Rows from block 5 of the image encoder of a small image captioner, named by matrix and row number. Rows with one number belong to one neuron. Each number is 128 + 24 x the weight over its row's rms, rounded and kept within 0 to 255. All counts start at 0. Numbers have three digits each.
Before each neuron's rows are labels from the 100 images, of 14976, where the neuron reaches its highest value: "strongest on" is what is common among them. Only what is clearly more common there than usual is listed. The data: photos with spoken descriptions (Open Images, Localized Narratives).
# fc1: MLP up (encoder.blocks.5.mlp.fc1.weight, 768x384), inputs 192-255
# fc2: MLP down (encoder.blocks.5.mlp.fc2.weight, 384x768, transposed), outputs 192-255

strongest on: text has "people"; text has "sitting"; text has "group"; text has "few"
fc1.126:114163116142135108154156119066150136134170145109152151114119107147118179119152155094099096167160115126126114107093137139122150111086129105116102127147099117126110121108139104113114116110133147
fc2.126:118124162125140143124128102096125146106144135143135071152125134132123142123127061135133078134135179103083094139161148105142093092099128113094105099166121100098191138105117130151130151131091156

strongest on: text has "white"
fc1.392:136111082148104127111106149146108132147116151095143093123094113100129151132127118109147184115162105131175132161135138118115096069115107145150131105160131134147144121144149159137130155128121096
fc2.392:144129164139147078092104137128121151120100149132103108151110110100168098136142166133113148147142157108166154135075154140102154132121158100159144149098113139129164113173164146152142139171141100

strongest on: text has "color"
fc1.670:108107141136107120136116114160106097143131209127160139121072160109109103147091124103146148150188084145152149128133164113171108104106166106135113132100112160135148152097134098220155153150163131
fc2.670:155112132119102136145146106127232145092116087088099148113163104106137110111145116095121147118138125145121102144131166121129159124158129149153102138160139101116118149130168129083131091167159093

strongest on: text has "lights"
fc1.504:124141133128143097123093098075117124161115127103148110135128128159176186129141105135109127086102116150106095109122115107139127134106146100144130125132138137153124103128132134113138109133151121
fc2.504:115132111117120159096104146105128119172165134092130139161161172150092109108083111110102145053130130113121176131137137109139139110151118171124134107102100134107205139134136162131129141148137156

strongest on: text has "wall"; text has "table"; text has "sitting"
fc1.331:152127116122135143122116149112152120174102129112192096118104125170096121122136085108130142092127095100128143125137144166135135132110153134075137126148113086175084117096143105120129126122195134
fc2.331:132134191147117098129154098143123159124136176144132139147093095147121101074123143074090144124154130115126134141155146174118112143170180108112149123144103159131085116134121176103129149127118131

strongest on: text has "lights"
fc1.473:126153097111126149102100160119116178123154150159126151119138089128167119100103167137136110117093146156111135168163182122125121109133210160105171096135112125121110124129089144110083102150153143
fc2.473:106098177120133117142158172134158121133129107180141099139110128159095138132077138129141101155120137154117115091136111124122140121110087111164116138157107136165138104116120125140095109131121133

strongest on: text has "sky"; text has "water"
fc1.671:149145120129113118118146037159126102130157115127146138132095083104148144104144124115099141145071149139118105117156132148109111086134146096169104174112160199109155134140126141159142136143115135
fc2.671:148183148142152106129119130104115104147128198111143145089100129139099123144156121117104145140120132138111143121098059126129117167131136140116112108134122113166162098111111126107159116137133115

strongest on: text has "wall"; text has "sitting"; text has "table"
fc1.258:104136124100137124152141115126169117113114108119149125144102114138118124155143120135057101139123124091143140142132169139123090129107132142151098134147129093120101124132126106084090126143128161
fc2.258:161126105139095171145145104151115129152187108153143172138113144153160099145122149126121101053105156159155148113120142153120132142137150113088120116139146129132146167135092151127125173137088151

strongest on: text has "holding"; text has "man"; text has "wearing"
fc1.530:142162119115185100152105122141121159131114132126173108107116140144147142148111179104107126120123174136149142152128182111141164137115136092098133167090120086144181099166139129121129116153110082
fc2.530:110134155118152120135117133120166136092106121145101113165088101157089150169105114117124117134141141142069150115163131124096091126153189150139094086086130137111162148091155160101114131140141115

strongest on: text has "people"
fc1.249:122099106147100137177153134136101159128122161125106100140113075158126143120107152116133087112136147168131167150112129123128132128131128087108118125130102161135119109116134119144135132128085122
fc2.249:099139124101143147131143122127110166097096158140152112115092160165102167151125122122139114114107147120109145126128112102079114122171145177133134132157119099092125132153141142145140130153152128

strongest on: text has "lights"
fc1.72:134131117120118126158132108093125089172100144135129107133084142142130128094166123133092117148125147133116122112132092140140139117114143129102155116108122139115063131146155165134139104159168127
fc2.72:109127133134134121141107168085120132156124102095100150161163110151125096091108109146116112107120068095110110144149161121113138106174158193081081116112106156126144127124105159130097110087140106

strongest on: text has "holding"; text has "person"; text has "man"; text has "wearing"
fc1.290:072133136127142133112095133152111128156128136119129128094136172162165145161087107142093154110083096150090106156150158132101154110135093124150155118128090121138150130143080117142107145132138107
fc2.290:147130129127117109111160143086104144123110119107120131124120083164130120089161154145151124158123105148109177140133097128118167161113175130170155162162174143185142107139108138138163128105135058

strongest on: text has "holding"
fc1.347:139141122131122083118144125091068170139100158124116109126114149089155144166132131172159123121099114160135122123128077148147163170113132127122112103178107157116140081145115159101090151115165112
fc2.347:165136106152108125148114130181144134154157132126153150099151127125138151112146150146154145179157148105156124135148137136148187108100194125137167118100108100153165115157088123148097128178127153

strongest on: text has "food"
fc1.614:129115128165153134138157128122140122132107164136083120131135117147158134148132102116108112140153141146166106137157118172126145106113156117148118156116156121141130101142127123108145164183098103
fc2.614:090136141130148094115117111124105164080132099110129139113131138107113167088113122146113154112149133142128151161119086117111129139113091103147130108115160142135124114139191159139154152080139125

strongest on: text has "black"; text has "white"
fc1.303:138135113126141115148123100198124123104104124132154156143123128150097179110133145109119152130068143119158120170071150106137119179092127094183135106131127136133112148132166176089133145134135148
fc2.303:179063096133158126128143103165069087100139077100172122179095154100121145088169146104139114099096149112134149114135113110145164136107083110135130140080113142151105143123145145102145177117156095

strongest on: text has "standing"; text has "holding"
fc1.695:096130087120120143107152106130127151127071107172127107148121177120145110168118087108130131106163120105157123139134141124117170121147173170105119130110117157112128125159133123117139138168112095
fc2.695:106108129119176144132138156087107149162132128135124144120094121134117171099122139083132106148110158077108161091127089119132108108115127130151111134143118145052132073120093160155125152119082094

strongest on: text has "table"; text has "sitting"
fc1.320:142145085184126116133143141106103075123105136106120083112136111127138147134151126102112144142134089113109180132144096114117134136062105105170143143134140127138129098142187153122136154117141113
fc2.320:083148103136131154154147101165097164140133099125123154140093150148157131141108117112096119123117164138089098121100137083103083173116102127101158127107138114122101124134122127138135145114130128

strongest on: text has "wall"
fc1.421:084127079134129122094126113107111130166178094155105129135135138158138132095113136139101147168102099141136087136167136118134142111151130139125135103148148103139150103149113113097116056129098132
fc2.421:120135124107090116143114152128137163112146098131121132171166174159126139131152086142135109165148096105149110116114086147115121130122114130174141110133129109091140118147159171124138102110131146

strongest on: text has "black"; text has "white"
fc1.470:133134117095116141134084137167108128125133093097184157138133098136109124161127130108180137157115153122098120112140129134130108157109138127144153144136137120131073161114122139076138121101152126
fc2.470:171078097130134104128171135153123114111127136104135122156116119089141143095138116131138106119122130112135145123144135125122164141147054138135135160121119132123115124144112142086123188129135151

strongest on: text has "lights"
fc1.137:090139149109101116095135117125096130172080107094102069135101105147131144104180110101123128103162148131123125089100109122124134096091114166097137102150133101106116102077146132149140122110092142
fc2.137:129159108182114103116079142141128106151165186132088151129107131123099100147097142119147153122116102084115118107116103094113095121102112145141151150086166130121135141202166156146101134125158097

strongest on: text has "sky"
fc1.230:127089153121091123166198139124120129069134136084105148123125106126094141110102167148138131111165121158129119118096150132072144133091131162110157112167117124115074105112136119155144166152139135
fc2.230:153131149158113086103136134117123099146136121137102145084112111153103106098169089149114177092146152120140131127117140135114131174120096106144138130122109130125140128098117147135124074120139163

strongest on: text has "table"
fc1.146:099149146131110132132121144136109148120116129128117148184166161143106123144148136128051135128075141128143174106140139165143123171130125144141104148148161126134178093137115111123092127139096124
fc2.146:114164101141119162116136148109177091126091091110112123124126164116133145146134108119152116156074126111147158121146131181126131115106118119169130136120135148103204138122162173110130154154115086

strongest on: text has "standing"; text has "people"; text has "wearing"; text has "smiling"
fc1.18:139143134108098062103136109131156181123064107121165150146151136133112164150109107139124133130153120170119151165114095108130089100094113141142140109116148119070106105104109114095146113148099145
fc2.18:120129145143177160119129148103112140051119131128104165103145163117143105120145122077163091142112138122135175150101107163120134113147109135141117114108116147118149143081149131120156112130092104

strongest on: text has "standing"; text has "people"
fc1.697:173128124128120134153138117169088144148137120070107152139122149091138097133079128135120120108096167105162156139075133129136162167135128159133123155116145089130143175184095084141121117146141106
fc2.697:132131160116158134156144160134113101124130134122151105158079117123153135164108133148115112135115110126143099131112120132124142154128154134136156106063141198122144109101150096143118163120108155

strongest on: text has "standing"; text has "wearing"; text has "two"; text has "persons"
fc1.461:151152131114122169127102139081104109120130103131133125111099105143154140151125160123134113139106120179145151159148086126140149127138148107123152108130106160115104115144148125095142142146143110
fc2.461:147155111177165187146110141123133131102162086124148139140128125139117143141149134126126104168135131136143164138159161136139142157125072176112157133107172122180106087102109119161106178173135132

strongest on: text has "sky"
fc1.522:137164131089100131109124154142169147131140151127084132115125144126135155106103113148144123113129103105161121113138145069123113108143168100105112090153153120151128124146132139124151142154147154
fc2.522:085125169116084134089110140114148120141112149114128110101126157171135163149115134105140135107116141171106136136128126139146131139137137075083120140147148096132106092128135146119148116134151166

strongest on: text has "trees"; text has "sky"; text has "plants"
fc1.203:098107140130122094112120118107086115108104116116126066148098129117111154098164099143140118160170094130105142170129131118146094147132109149157173117108117079127122167134108129116098080155112140
fc2.203:142124114167115109103101132159172129113142151121134138098156128125134113158148072115165157161107124114122096138170121126159112156097125131128106163106123124106160145123113169127129096159123168

strongest on: text has "sky"; text has "trees"
fc1.354:186142110139095153105136148140101175155123099152095120142125110116101165112147116098147183089141137174123101173144130114117141118131104139132072136133135151151101111120138144142152126133123127
fc2.354:103126152146132150169100138091142155103133142161137137144091137138157142151124105151135136160140134172124142099160121104166140184115175093124101099151095066123189107143133117134109099103145165

strongest on: text has "holding"
fc1.755:150178123106116111132132133166129133134145137162164111111149139101148155107131155125129105119090102118084159130142128157099093140106123121064122126124153114125172159138128101155165119148129133
fc2.755:123161108127130138116142137082144123108127130152134159143146112093071141131145089145153144143119131179156155143131119092172108107141105178119163159097123166157113128127097114083119131134141178

strongest on: text has "text"
fc1.325:083163128142072132143136109164136143133129110162125134104138107136160109126108127089130160128185097100127138139164143075100141146147121133122135121160133100147145133111147111137119102112157127
fc2.325:146190139082143115145115115135111114142101092131071135171164122136118116164139093123174102107180144143108117107145132137154095134071121167136067190178103132131107126121132118137106106079154129

strongest on: text has "grass"; text has "ground"
fc1.130:141116092125123134192094128173101161120120091141129119123188089105149105135139133113121104144146122103143081102174108130149202121128138142130141101149097117121137121137156116155136121112099177
fc2.130:101147118075103137141066111101150121118121130087115128125163146103120108139146115093171131099143165153103095123126127141099089131156170121084140141112135103111144140106123109096091101175153128

strongest on: text has "color"
fc1.47:146145156124197174156112115106110122131119138117118142109125128110178136088127189149153108111126153133133146173138152150138129154128155138119160080120154138122116190141119137159127143152174115
fc2.47:092108153103132156107111113094138116144049103144139130085162094129081113110116154141098102136099138130098142097144137074127082113149100135157144095153126137165131118125140133185112107140130211

strongest on: text has "table"; text has "sitting"; text has "wall"; text has "front"
fc1.406:142073173148128118113170124113164131126126153140093095182145176150127089149122112081117118142093154138128136096105118126104121162144147116133110099117162148123134103114162081140128186143145156
fc2.406:133184103114123108089129144133129100106103136085140088071145126137091102135109117146135134100140118135110113143109125143169107096140118135140133088161110143165122121112156136091149185181114167

strongest on: text has "text"
fc1.262:118135132146082126075146143124094112116145150151195134099181099115139130150090107139132115106117138127128145136125129125136080140128112124155147123122163161096115123151166104074106110107132139
fc2.262:143162128090107063170109128142112105103115103121132145116109124128126170161133139145143118103138131177113143078142113099100113108082121068134131153133121101139158138157114136109152132123136102

strongest on: text has "black"; text has "white"
fc1.757:146130123123118129115142074185114143175116172102099087123133154126133153166097115122116180112142164155125151143117092132127102163122110137137115141138109124120089120165115124067148128132143128
fc2.757:152075101135148133165164143129119121055126119114112149185119170119141146087133097131104076126116127132141118126156099115121145131118113112112116140137088119129119122126159162123113180117156103

strongest on: text has "lights"
fc1.78:108157159094154182145111129111116127157135130111183148099065112112090127091126113127102115122136132148082100120146105109147126140063123099096144109162155104156084133132128107124121159115105139
fc2.78:132095160155101112129182137096082162116081136088106110160129156136097177106102148149127112166142124154132141136121093090138100136153120147147160099148131100107122129157122130094141121115076141

strongest on: text has "lights"
fc1.646:161107126170173150178196113133133096156110130147137122148093147140153131150120118142154156151088147095084167044115121103114168132123167136148101127131125154130128106146125094147129105138155073
fc2.646:128120111135156150108101141102155097114153162129191119163125151120120130116106129135126115123152147128196139103098160127189126153146108116124151114130128158122110092154137121153122173104098116

strongest on: text has "text"
fc1.246:114117095069126165133122069151158124127148149151152162109130129103109130141107118110140163162102136133142133075161137159146113155118080126117139089118122115150157120132136159128147139117132118
fc2.246:168134137135179091157123130157147149133078133107059135149139139128107144134112127133128135158126128124082085129126148124171116116133132096117091154183086171122122108122109145113146142118113168

strongest on: text has "wearing"; text has "woman"; text has "smiling"
fc1.292:132095118149134113119148145141149121131140146087120140101146137120147132156158122121174102184136123113172154155131175139139119107144082167142132153170163109165159123142151072141107102111158147
fc2.292:122095125136140105127095122118146117111129122106098165143096123133128133105104109079118127120162094128128152102119152119116133151108117085174132126142141111136098170114169128139144135133164133

strongest on: text has "plants"
fc1.268:137160127142097121109131129168098148151116108122124142143159166129104140122095154143145157150129114131139143122130152116168120166142149135106102095077110126142132133099141120127155158135117091
fc2.268:091162118088120130162130129092100128099098087179128130150129104129146111122155128115093105121120132153157119182128158142108143111157125164146107147082090143115165146142134151096123116140113074

strongest on: text has "standing"; text has "people"; text has "wall"; text has "persons"
fc1.752:146143097135131079155100120122109163126100159133128131103101151166117117122119112122126138106113094153127135159149124101155139149158112178104102136113120121113095154134146106151124109162135124
fc2.752:108163134098140124134093147140158161095113144136150123098148141091132118145141119095147164135133136126159122127155110116167110144151083101128119132147101130104137150111138128139123097145130184

strongest on: text has "table"
fc1.738:129096112143106129138167073101173114172143191139137141156133117087113128136175111151115102155113121113114147105142149117118123127115111159137100101116136086156131122121147115132108152164150081
fc2.738:129128136120095170147127134128150116116135131169093132171106127153162152139147118115115117101128136136180141104131138092130161068153158108081101121140118113103117125097085129100137104112096157

strongest on: text has "black"
fc1.254:098140090179111128116085100164115128141140100118141140140126130170097130137126129110145130145139131109131133135112134147151152152133118129167122115150113114113126136128098123062171114176129132
fc2.254:127090097137139125104153103078122153092100124101175113131072160107096130122126108132135143132134132136143118126145129152159133106165160116170137164116094130150147129134151168151109119130118091

strongest on: text has "grass"; text has "plants"
fc1.595:107088158118106121121159128128120116115143090160143096145138082117177150167104102101140119107150127078101144103128145121160130120150118120144124162161163152103116072145130131134144085138152182
fc2.595:146166143123145163090145143092141185138155109111166170138096080104132121100092131163108128116094109153121123123125153108140113166117110164135188163116142110132102143075149134129108134167105129

strongest on: text has "people"; text has "standing"; text has "group"; text has "persons"
fc1.294:130148131167151075112127129156133176123110131119130092098148133099150126131101129089138117087133088149078109148127093117104143120118123131121124107125112174119156146138135109109156135136116207
fc2.294:141127118154154108115133137151109121105130103103158094132145186096144122123123144124123181128114170102128128120163112107108102121136127105098103107168077088126139129104099121188095121173100106

strongest on: text has "plants"; text has "flowers"
fc1.26:162149168137159168135152115143124120124168153125143143135160169101073153150101127101103132121091132127148138138137124138141082105086158112107146085083139120148105180123127073117124123126117128
fc2.26:122133162124153122084140113091129120109126159170121128133123126153157126113140072131096098122053151142120110144148097110115114125133098120094122139096111125140165146093081142124127130121127108

strongest on: text has "color"
fc1.638:133123191214127196127125111126126187146158124143140170132086127099137115137121185106154141142140099122096161113155107109125091085165106105185150156075156098150130106140116128120166137146141128
fc2.638:095144114096139098129111111111114104065094104090124148108129167088093106124156115116170123095139114121119151093124116109111153110130111110168144160132172114160119116151132092162116118111142128

strongest on: text has "sky"; text has "buildings"; text has "road"
fc1.510:138175137160141118097097103148152169106174134101138120167117118128159161135088113137123112124119132122094155143133143134075076136140113154165084110100143068135088117114119136145151161108116161
fc2.510:111118122113132162115108128104137158142140127168091146156148107185143151140119128141155170095109140143150151110114148110145102140146125114112115152102078138099139164111109106103110116128134114

strongest on: text has "standing"; text has "people"
fc1.94:134138100125101118115113141125118185138122134189141120110125152123103120102128114108102165112131172137113061121128154138141074098133140140139114158124146124090135161136132160099127171153074134
fc2.94:142136107108105143115146154115129149141142134134107102072139139111157097137087113095123149138120129134152166091102148179122158172115168131133148144114125105166111140099150118128139111150136145

strongest on: text has "people"; text has "standing"; text has "wall"; text has "holding"
fc1.332:094184131147152107110112127126110138144136107166099092151154177131152133132090134152157167107158149160128100172120112124136125118158155146113142143151118120153122121155110153131104129150138103
fc2.332:111118156137112137178157150116125155165120130139135159142097116111189136135126125105085115121156121170124152100129115107125119099139119130125160146099093144112114136108114157100134129081082094

strongest on: text has "trees"; text has "water"
fc1.129:124133108138114098151107070086147140132119127166105113068106121120128151159186185130118116145180142140108129082105106166114109107148150127128124121134149139122131103083141143098092097133155130
fc2.129:154121126160133145099127162107112150131161143167192175115103136156135101090189091077127127116101108141118150149099151137131160117130098125112127156139112149145091132154122127151152157137146124

strongest on: text has "lights"
fc1.420:115165162120112143084154097093088125159094165129135099156134096118140140135141135156111155114134118111130104126093106138137126130108154171104149170153136154143139126106120160155147097147141104
fc2.420:089121126145148119152095118124120140187180141141147149096134123150101124096136131125132139146132142146095135121132119117146123119159153111127156111146121176138166133151125148100118123091138133

strongest on: text has "holding"
fc1.734:092163141106123114160110117115078163115131118152129141150114093120123178117122155066111143166106117097132152102109096133124120123105150145095114096162174122161119116139098143092106102141135077
fc2.734:129151130155134136140150120106103155151143104126125153130101146188122098124132115138129081131110109164135182083134112122098146112169129156065135133146176154105114096103127094096118162134181118

strongest on: text has "table"; text has "plate"; text has "food"
fc1.714:109105135151139132098125082125118122154109132147091186111065128155178123107133125178099134124143085126156181096123125144147133119125142141131125108098133128133131152114130126142106148124148114
fc2.714:120141142108153109124126134078146101150152167131138103124110123132105131148101139122124125129165176119134088127096089120105111081121139128152158131124140194133137116094136124133138098115131173

strongest on: text has "playing"
fc1.97:076158138142138124152134082089113142097093132089068138153084151134076163092125170127132161120115113144157153116171099149122140127084139158153112157146113162075135072125161156122112126172132081
fc2.97:170147104125127132124101101137131136164101121128186140156119091097130119153119128132112148157106076074124119159132135124143124075151123131102170099133129105159107113130141132146101117105150083

strongest on: text has "grass"
fc1.121:109119111108121093114148117125116168131128144136141104131156111136126127121126110187092136145082122126148172112116087123155076128118165150169150170155134129105154131106110131166125132170095126
fc2.121:131121111125135102122151138157128134146148092156153120133129110118149108119152121082105117103057129094163103193130140155117105077103180134143115117137080158179129152083122137063095177108138119

strongest on: text has "wall"; text has "people"; text has "two"
fc1.39:153132086138150113118108098101098105149107121151146130122095132109134135141134109129169114109123165097141135152112079109113147101111142130177112149131119150101169111167124118143140088168120136
fc2.39:118129118097133126111157144111104107130138140169148123092133151110095160122132115104120139130116144112143158142104102111156134099092176139049073179098123134099151102134156142122137136153138097

strongest on: text has "grass"; text has "ground"
fc1.103:117138136120135154090135125115164090091156121118118125135146099116131110135134119123121151115107115133120096150141175139099172120129112120131125132114154105145117134140120122157144109132134095
fc2.103:107115163107129117147118120130128080124085114118127125102132107138107136116096132127126141109130103147127156118146102113129103118153153113108119136160130100082158154124147151167128139139124057

strongest on: text has "people"; text has "standing"; text has "group"; text has "lights"
fc1.29:178152138136131112107098175130128129113157109118137139140083138160114130121140116090101117144107146102130168124177092101124081136097117154089077111147104126172115067129123117156132129142126111
fc2.29:158103119124104110158134153101148149119179181125100121169098128134142144129137129074152150147164158141161125140093115118132103150127091156138138105077150103088164120135123187141125147087137123

strongest on: text has "black"
fc1.628:185123115134144127130105146139142143192121130086114112152124132161119148129130132122105118146138148173145144116181130139096118150144085149163122126118115075146107115120130101109115143136123139
fc2.628:097130155125149162127154123146114051099126132127094172153144156128151148130093075137114133102104149130118161119111106151152057095140122147154122082113138104150174124150105127083135151117115164

strongest on: text has "food"
fc1.618:085155138105125145127136111145112119128094126131127099135139132094155103083128142111147118092131155133124125117140177186127080124098162165160130100113116080111151140104167171061107113118120108
fc2.618:128134113114134114120157111166099129109138102158191109146114126138138158145149132124135113115153147099113169130164158192130149126109076106135163158095065124183102112118106143120141148122103101

strongest on: text has "wearing"; text has "man"; text has "woman"
fc1.674:134176122157163188114066084118165110143126115116144108137127119134108092133112160102114099131110107211140140117153114117116066142121158112154163097155166139130151099136125121093090072121124105
fc2.674:138129119114153095104134112127116140178131144130143114166103182143167142085129171093112118135110117131109074136103114142191158133088120086149120117151146156127145087104113122103140129157121155

strongest on: text has "color"; text has "white"
fc1.398:106142100164111159170130109150090112165169141100090163169113130141168143160068114115133138088119155142135155143145098107120141135122092155152147092157182122131153070127131140165178101122126127
fc2.398:129154143164114136124111150130138104151094136175116116111134144127135144172089064158116165126131092102132148154127101144116116121124142117123117126111146147092154140115157127106138138120129149

strongest on: text has "sitting"; text has "people"; text has "table"; text has "wall"
fc1.654:144135176119101179127122090131129121152116117142106158153148147118132090144127122135098141120161142143147103158087136123154086132154124118140133130141115124145191133132117132118176150105107150
fc2.654:141131137114144140175091127137097158125136155106142121175140122132126148095123152059157154127145123069148168146126153110113111142116151092139134111135153145131169107118116099098130176122105134

strongest on: text has "color"
fc1.655:141138136112108097124139146142110119150155153103161135135138099142109108138116123126148120111151145160166126098149106104143158112112161119186161162138147098164152138154125128178142160152182104
fc2.655:136129122116103087131121125153181117140136070104168122112105117111199105118129101150126121071110180092118112092143128143087136125107128153125134108137117138152129138122149173129126152117141098

strongest on: text has "sky"; text has "buildings"
fc1.709:148120138100118142135111158134107162117124149136114107144089168107139143133128115136094100107126118085142134119096104112131124157148114133132180108118132125129113095166138108103156138109150125
fc2.709:118130143100092187144123135164136163092131112132113129152128112140160133133139098124106102082128096139125137109145139118112117132140147112106142115133196143093093119167135131133107126129142139

strongest on: text has "holding"; text has "guitar"; text has "front"; text has "playing"
fc1.428:110146136118133112120142094098112120156172140173126188146111101132110141101147120112137095095117112143121119150142101096125151146114128125126122111172139135077134095137113153107111097124111135
fc2.428:132160130132163142124146181145137155155150101139105140153135120110128094103103129149131128118105095111129120124143123162125160080096121124119150104166091133103181106138121181149124098126098137

strongest on: text has "black"
fc1.124:109152138097123144135118133174114069113113162141098110115105070129134160117138089097130139137131084098148147143075108124127151157134138120119155143108120142139161118138134158155093122108092132
fc2.124:158156084169107084143162128096110132112124154177167127154134107098142127168135156106117150138136108125140109123140146107139118113109123156141172107150134127080154139151150139149154098115170148

strongest on: text has "standing"; text has "people"
fc1.215:138141106105130093181095177127101137110087144130145142106119113127138132128130097126111156121108143141146135126098110153140124113059092140108154191114126134123120091115139084120135114111131143
fc2.215:136107104129134112151115118155100142101146150121148124152078124124116095095168117113086154105083095082153149079149113110134156154130146165145125134139137157102111134144133167126124151093120131

strongest on: text has "people"; text has "sitting"; text has "wall"; text has "standing"
fc1.730:137086103101118140108135141103133118170141153128080130126116122107116198176149129158099118097126099104139135167135176146079104108127134144131125125128154115125121140137134129128119130152118136
fc2.730:114114109114090108125134138127116185165122141072118132170094111130139105142173106128136096135096116099124110103145099094127103139119126107144117111091121119143175105149129189103156119144154139

strongest on: text has "table"; text has "food"; text has "plate"
fc1.138:154130123128123136102115155158134178147159139115110130115119171103151143118163140151126137164098139123076115156088087197108133130116110094115129115173088102128091146096115149201170157146128178
fc2.138:165161106099153131140110156112119116172133153137100113174105132097145116096119097184113147140121120123084152145156066099149150116125104100120123151136140122160123140155123127151119100162135158

strongest on: text has "holding"; text has "wearing"; text has "man"
fc1.527:138157143097152117131160133120107142133096099091160154118144131138184170145155147107146121134159084132135154176133152141126172148049133095107153122114121148117155154148144133075133177134123089
fc2.527:115118147134151095092148177098155124136181156127123133107159126084136132143127112147122110111165123139109178132122132123153132144153134125130126112113146154112110123111097114130118126064175116

strongest on: text has "black"; text has "white"
fc1.114:099154140125089154134098103149113150105152147099114160104144113114109095116113130089103082131095122143164134109151159140099120152148173141149089139138137095117098100107142138057131076139098122
fc2.114:131067108104081128139137094156097110151118122148145138171093129116132150135110112107108133128150148120106170091124149168118154150095130157097106130155149120115162155165115152096137176128141107

strongest on: text has "playing"; text has "lights"
fc1.685:127161134135145127146080077123094109128105123135121120133131136149086154155143129125144112152116111161138123144147126105157118124127141126134115166079138135140126156126144109134122124125149111
fc2.685:179130129126125139140128143179178183164128205101132141130141125088106098134156144144154118124103160140154072143123128104143151130143143112139107137143106118180124094123146127116144107140164085

strongest on: text has "text"; text has "poster"
fc1.177:067130138110145166124132137133163143134144138144141158111099144082114139083137169093146112133075144116089130140135127142096124150084109116080125106087149094131126110154110123160113093165093116
fc2.177:132151102083166139119149115153122163134080119084165113140135099108101120063165111142078133128105122119104108118124178153140127119116149108146125119126132160102136117101126137085107140143133117

strongest on: text has "sitting"; text has "people"; text has "holding"; text has "two"
fc1.289:120116115106131108131070145171091119157130164178099145108143152143155144129123112133122137097173131141128128136142149153089131117144109148123139087106147171109121131118121110091119130114082133
fc2.289:124121124119120092148137090146107152129137143153125160126105159156099105107150133187122122184139143120123139176118117130129109118118111088110196080192134108131142122129117104127193104141130098

strongest on: text has "wall"; text has "standing"
fc1.119:097159115113147138128118092112112074158115147110160156141151091175118144128119136097132114162103085177135129107108121135127148120147083148150115113118072135112110118144154149138101092155095061
fc2.119:145179112116128152135104095123113175148138119134106119157122144098121145126127150144156099148118098136137078180109140135121117083147132127124138145136144138120114126084036121123107135124111141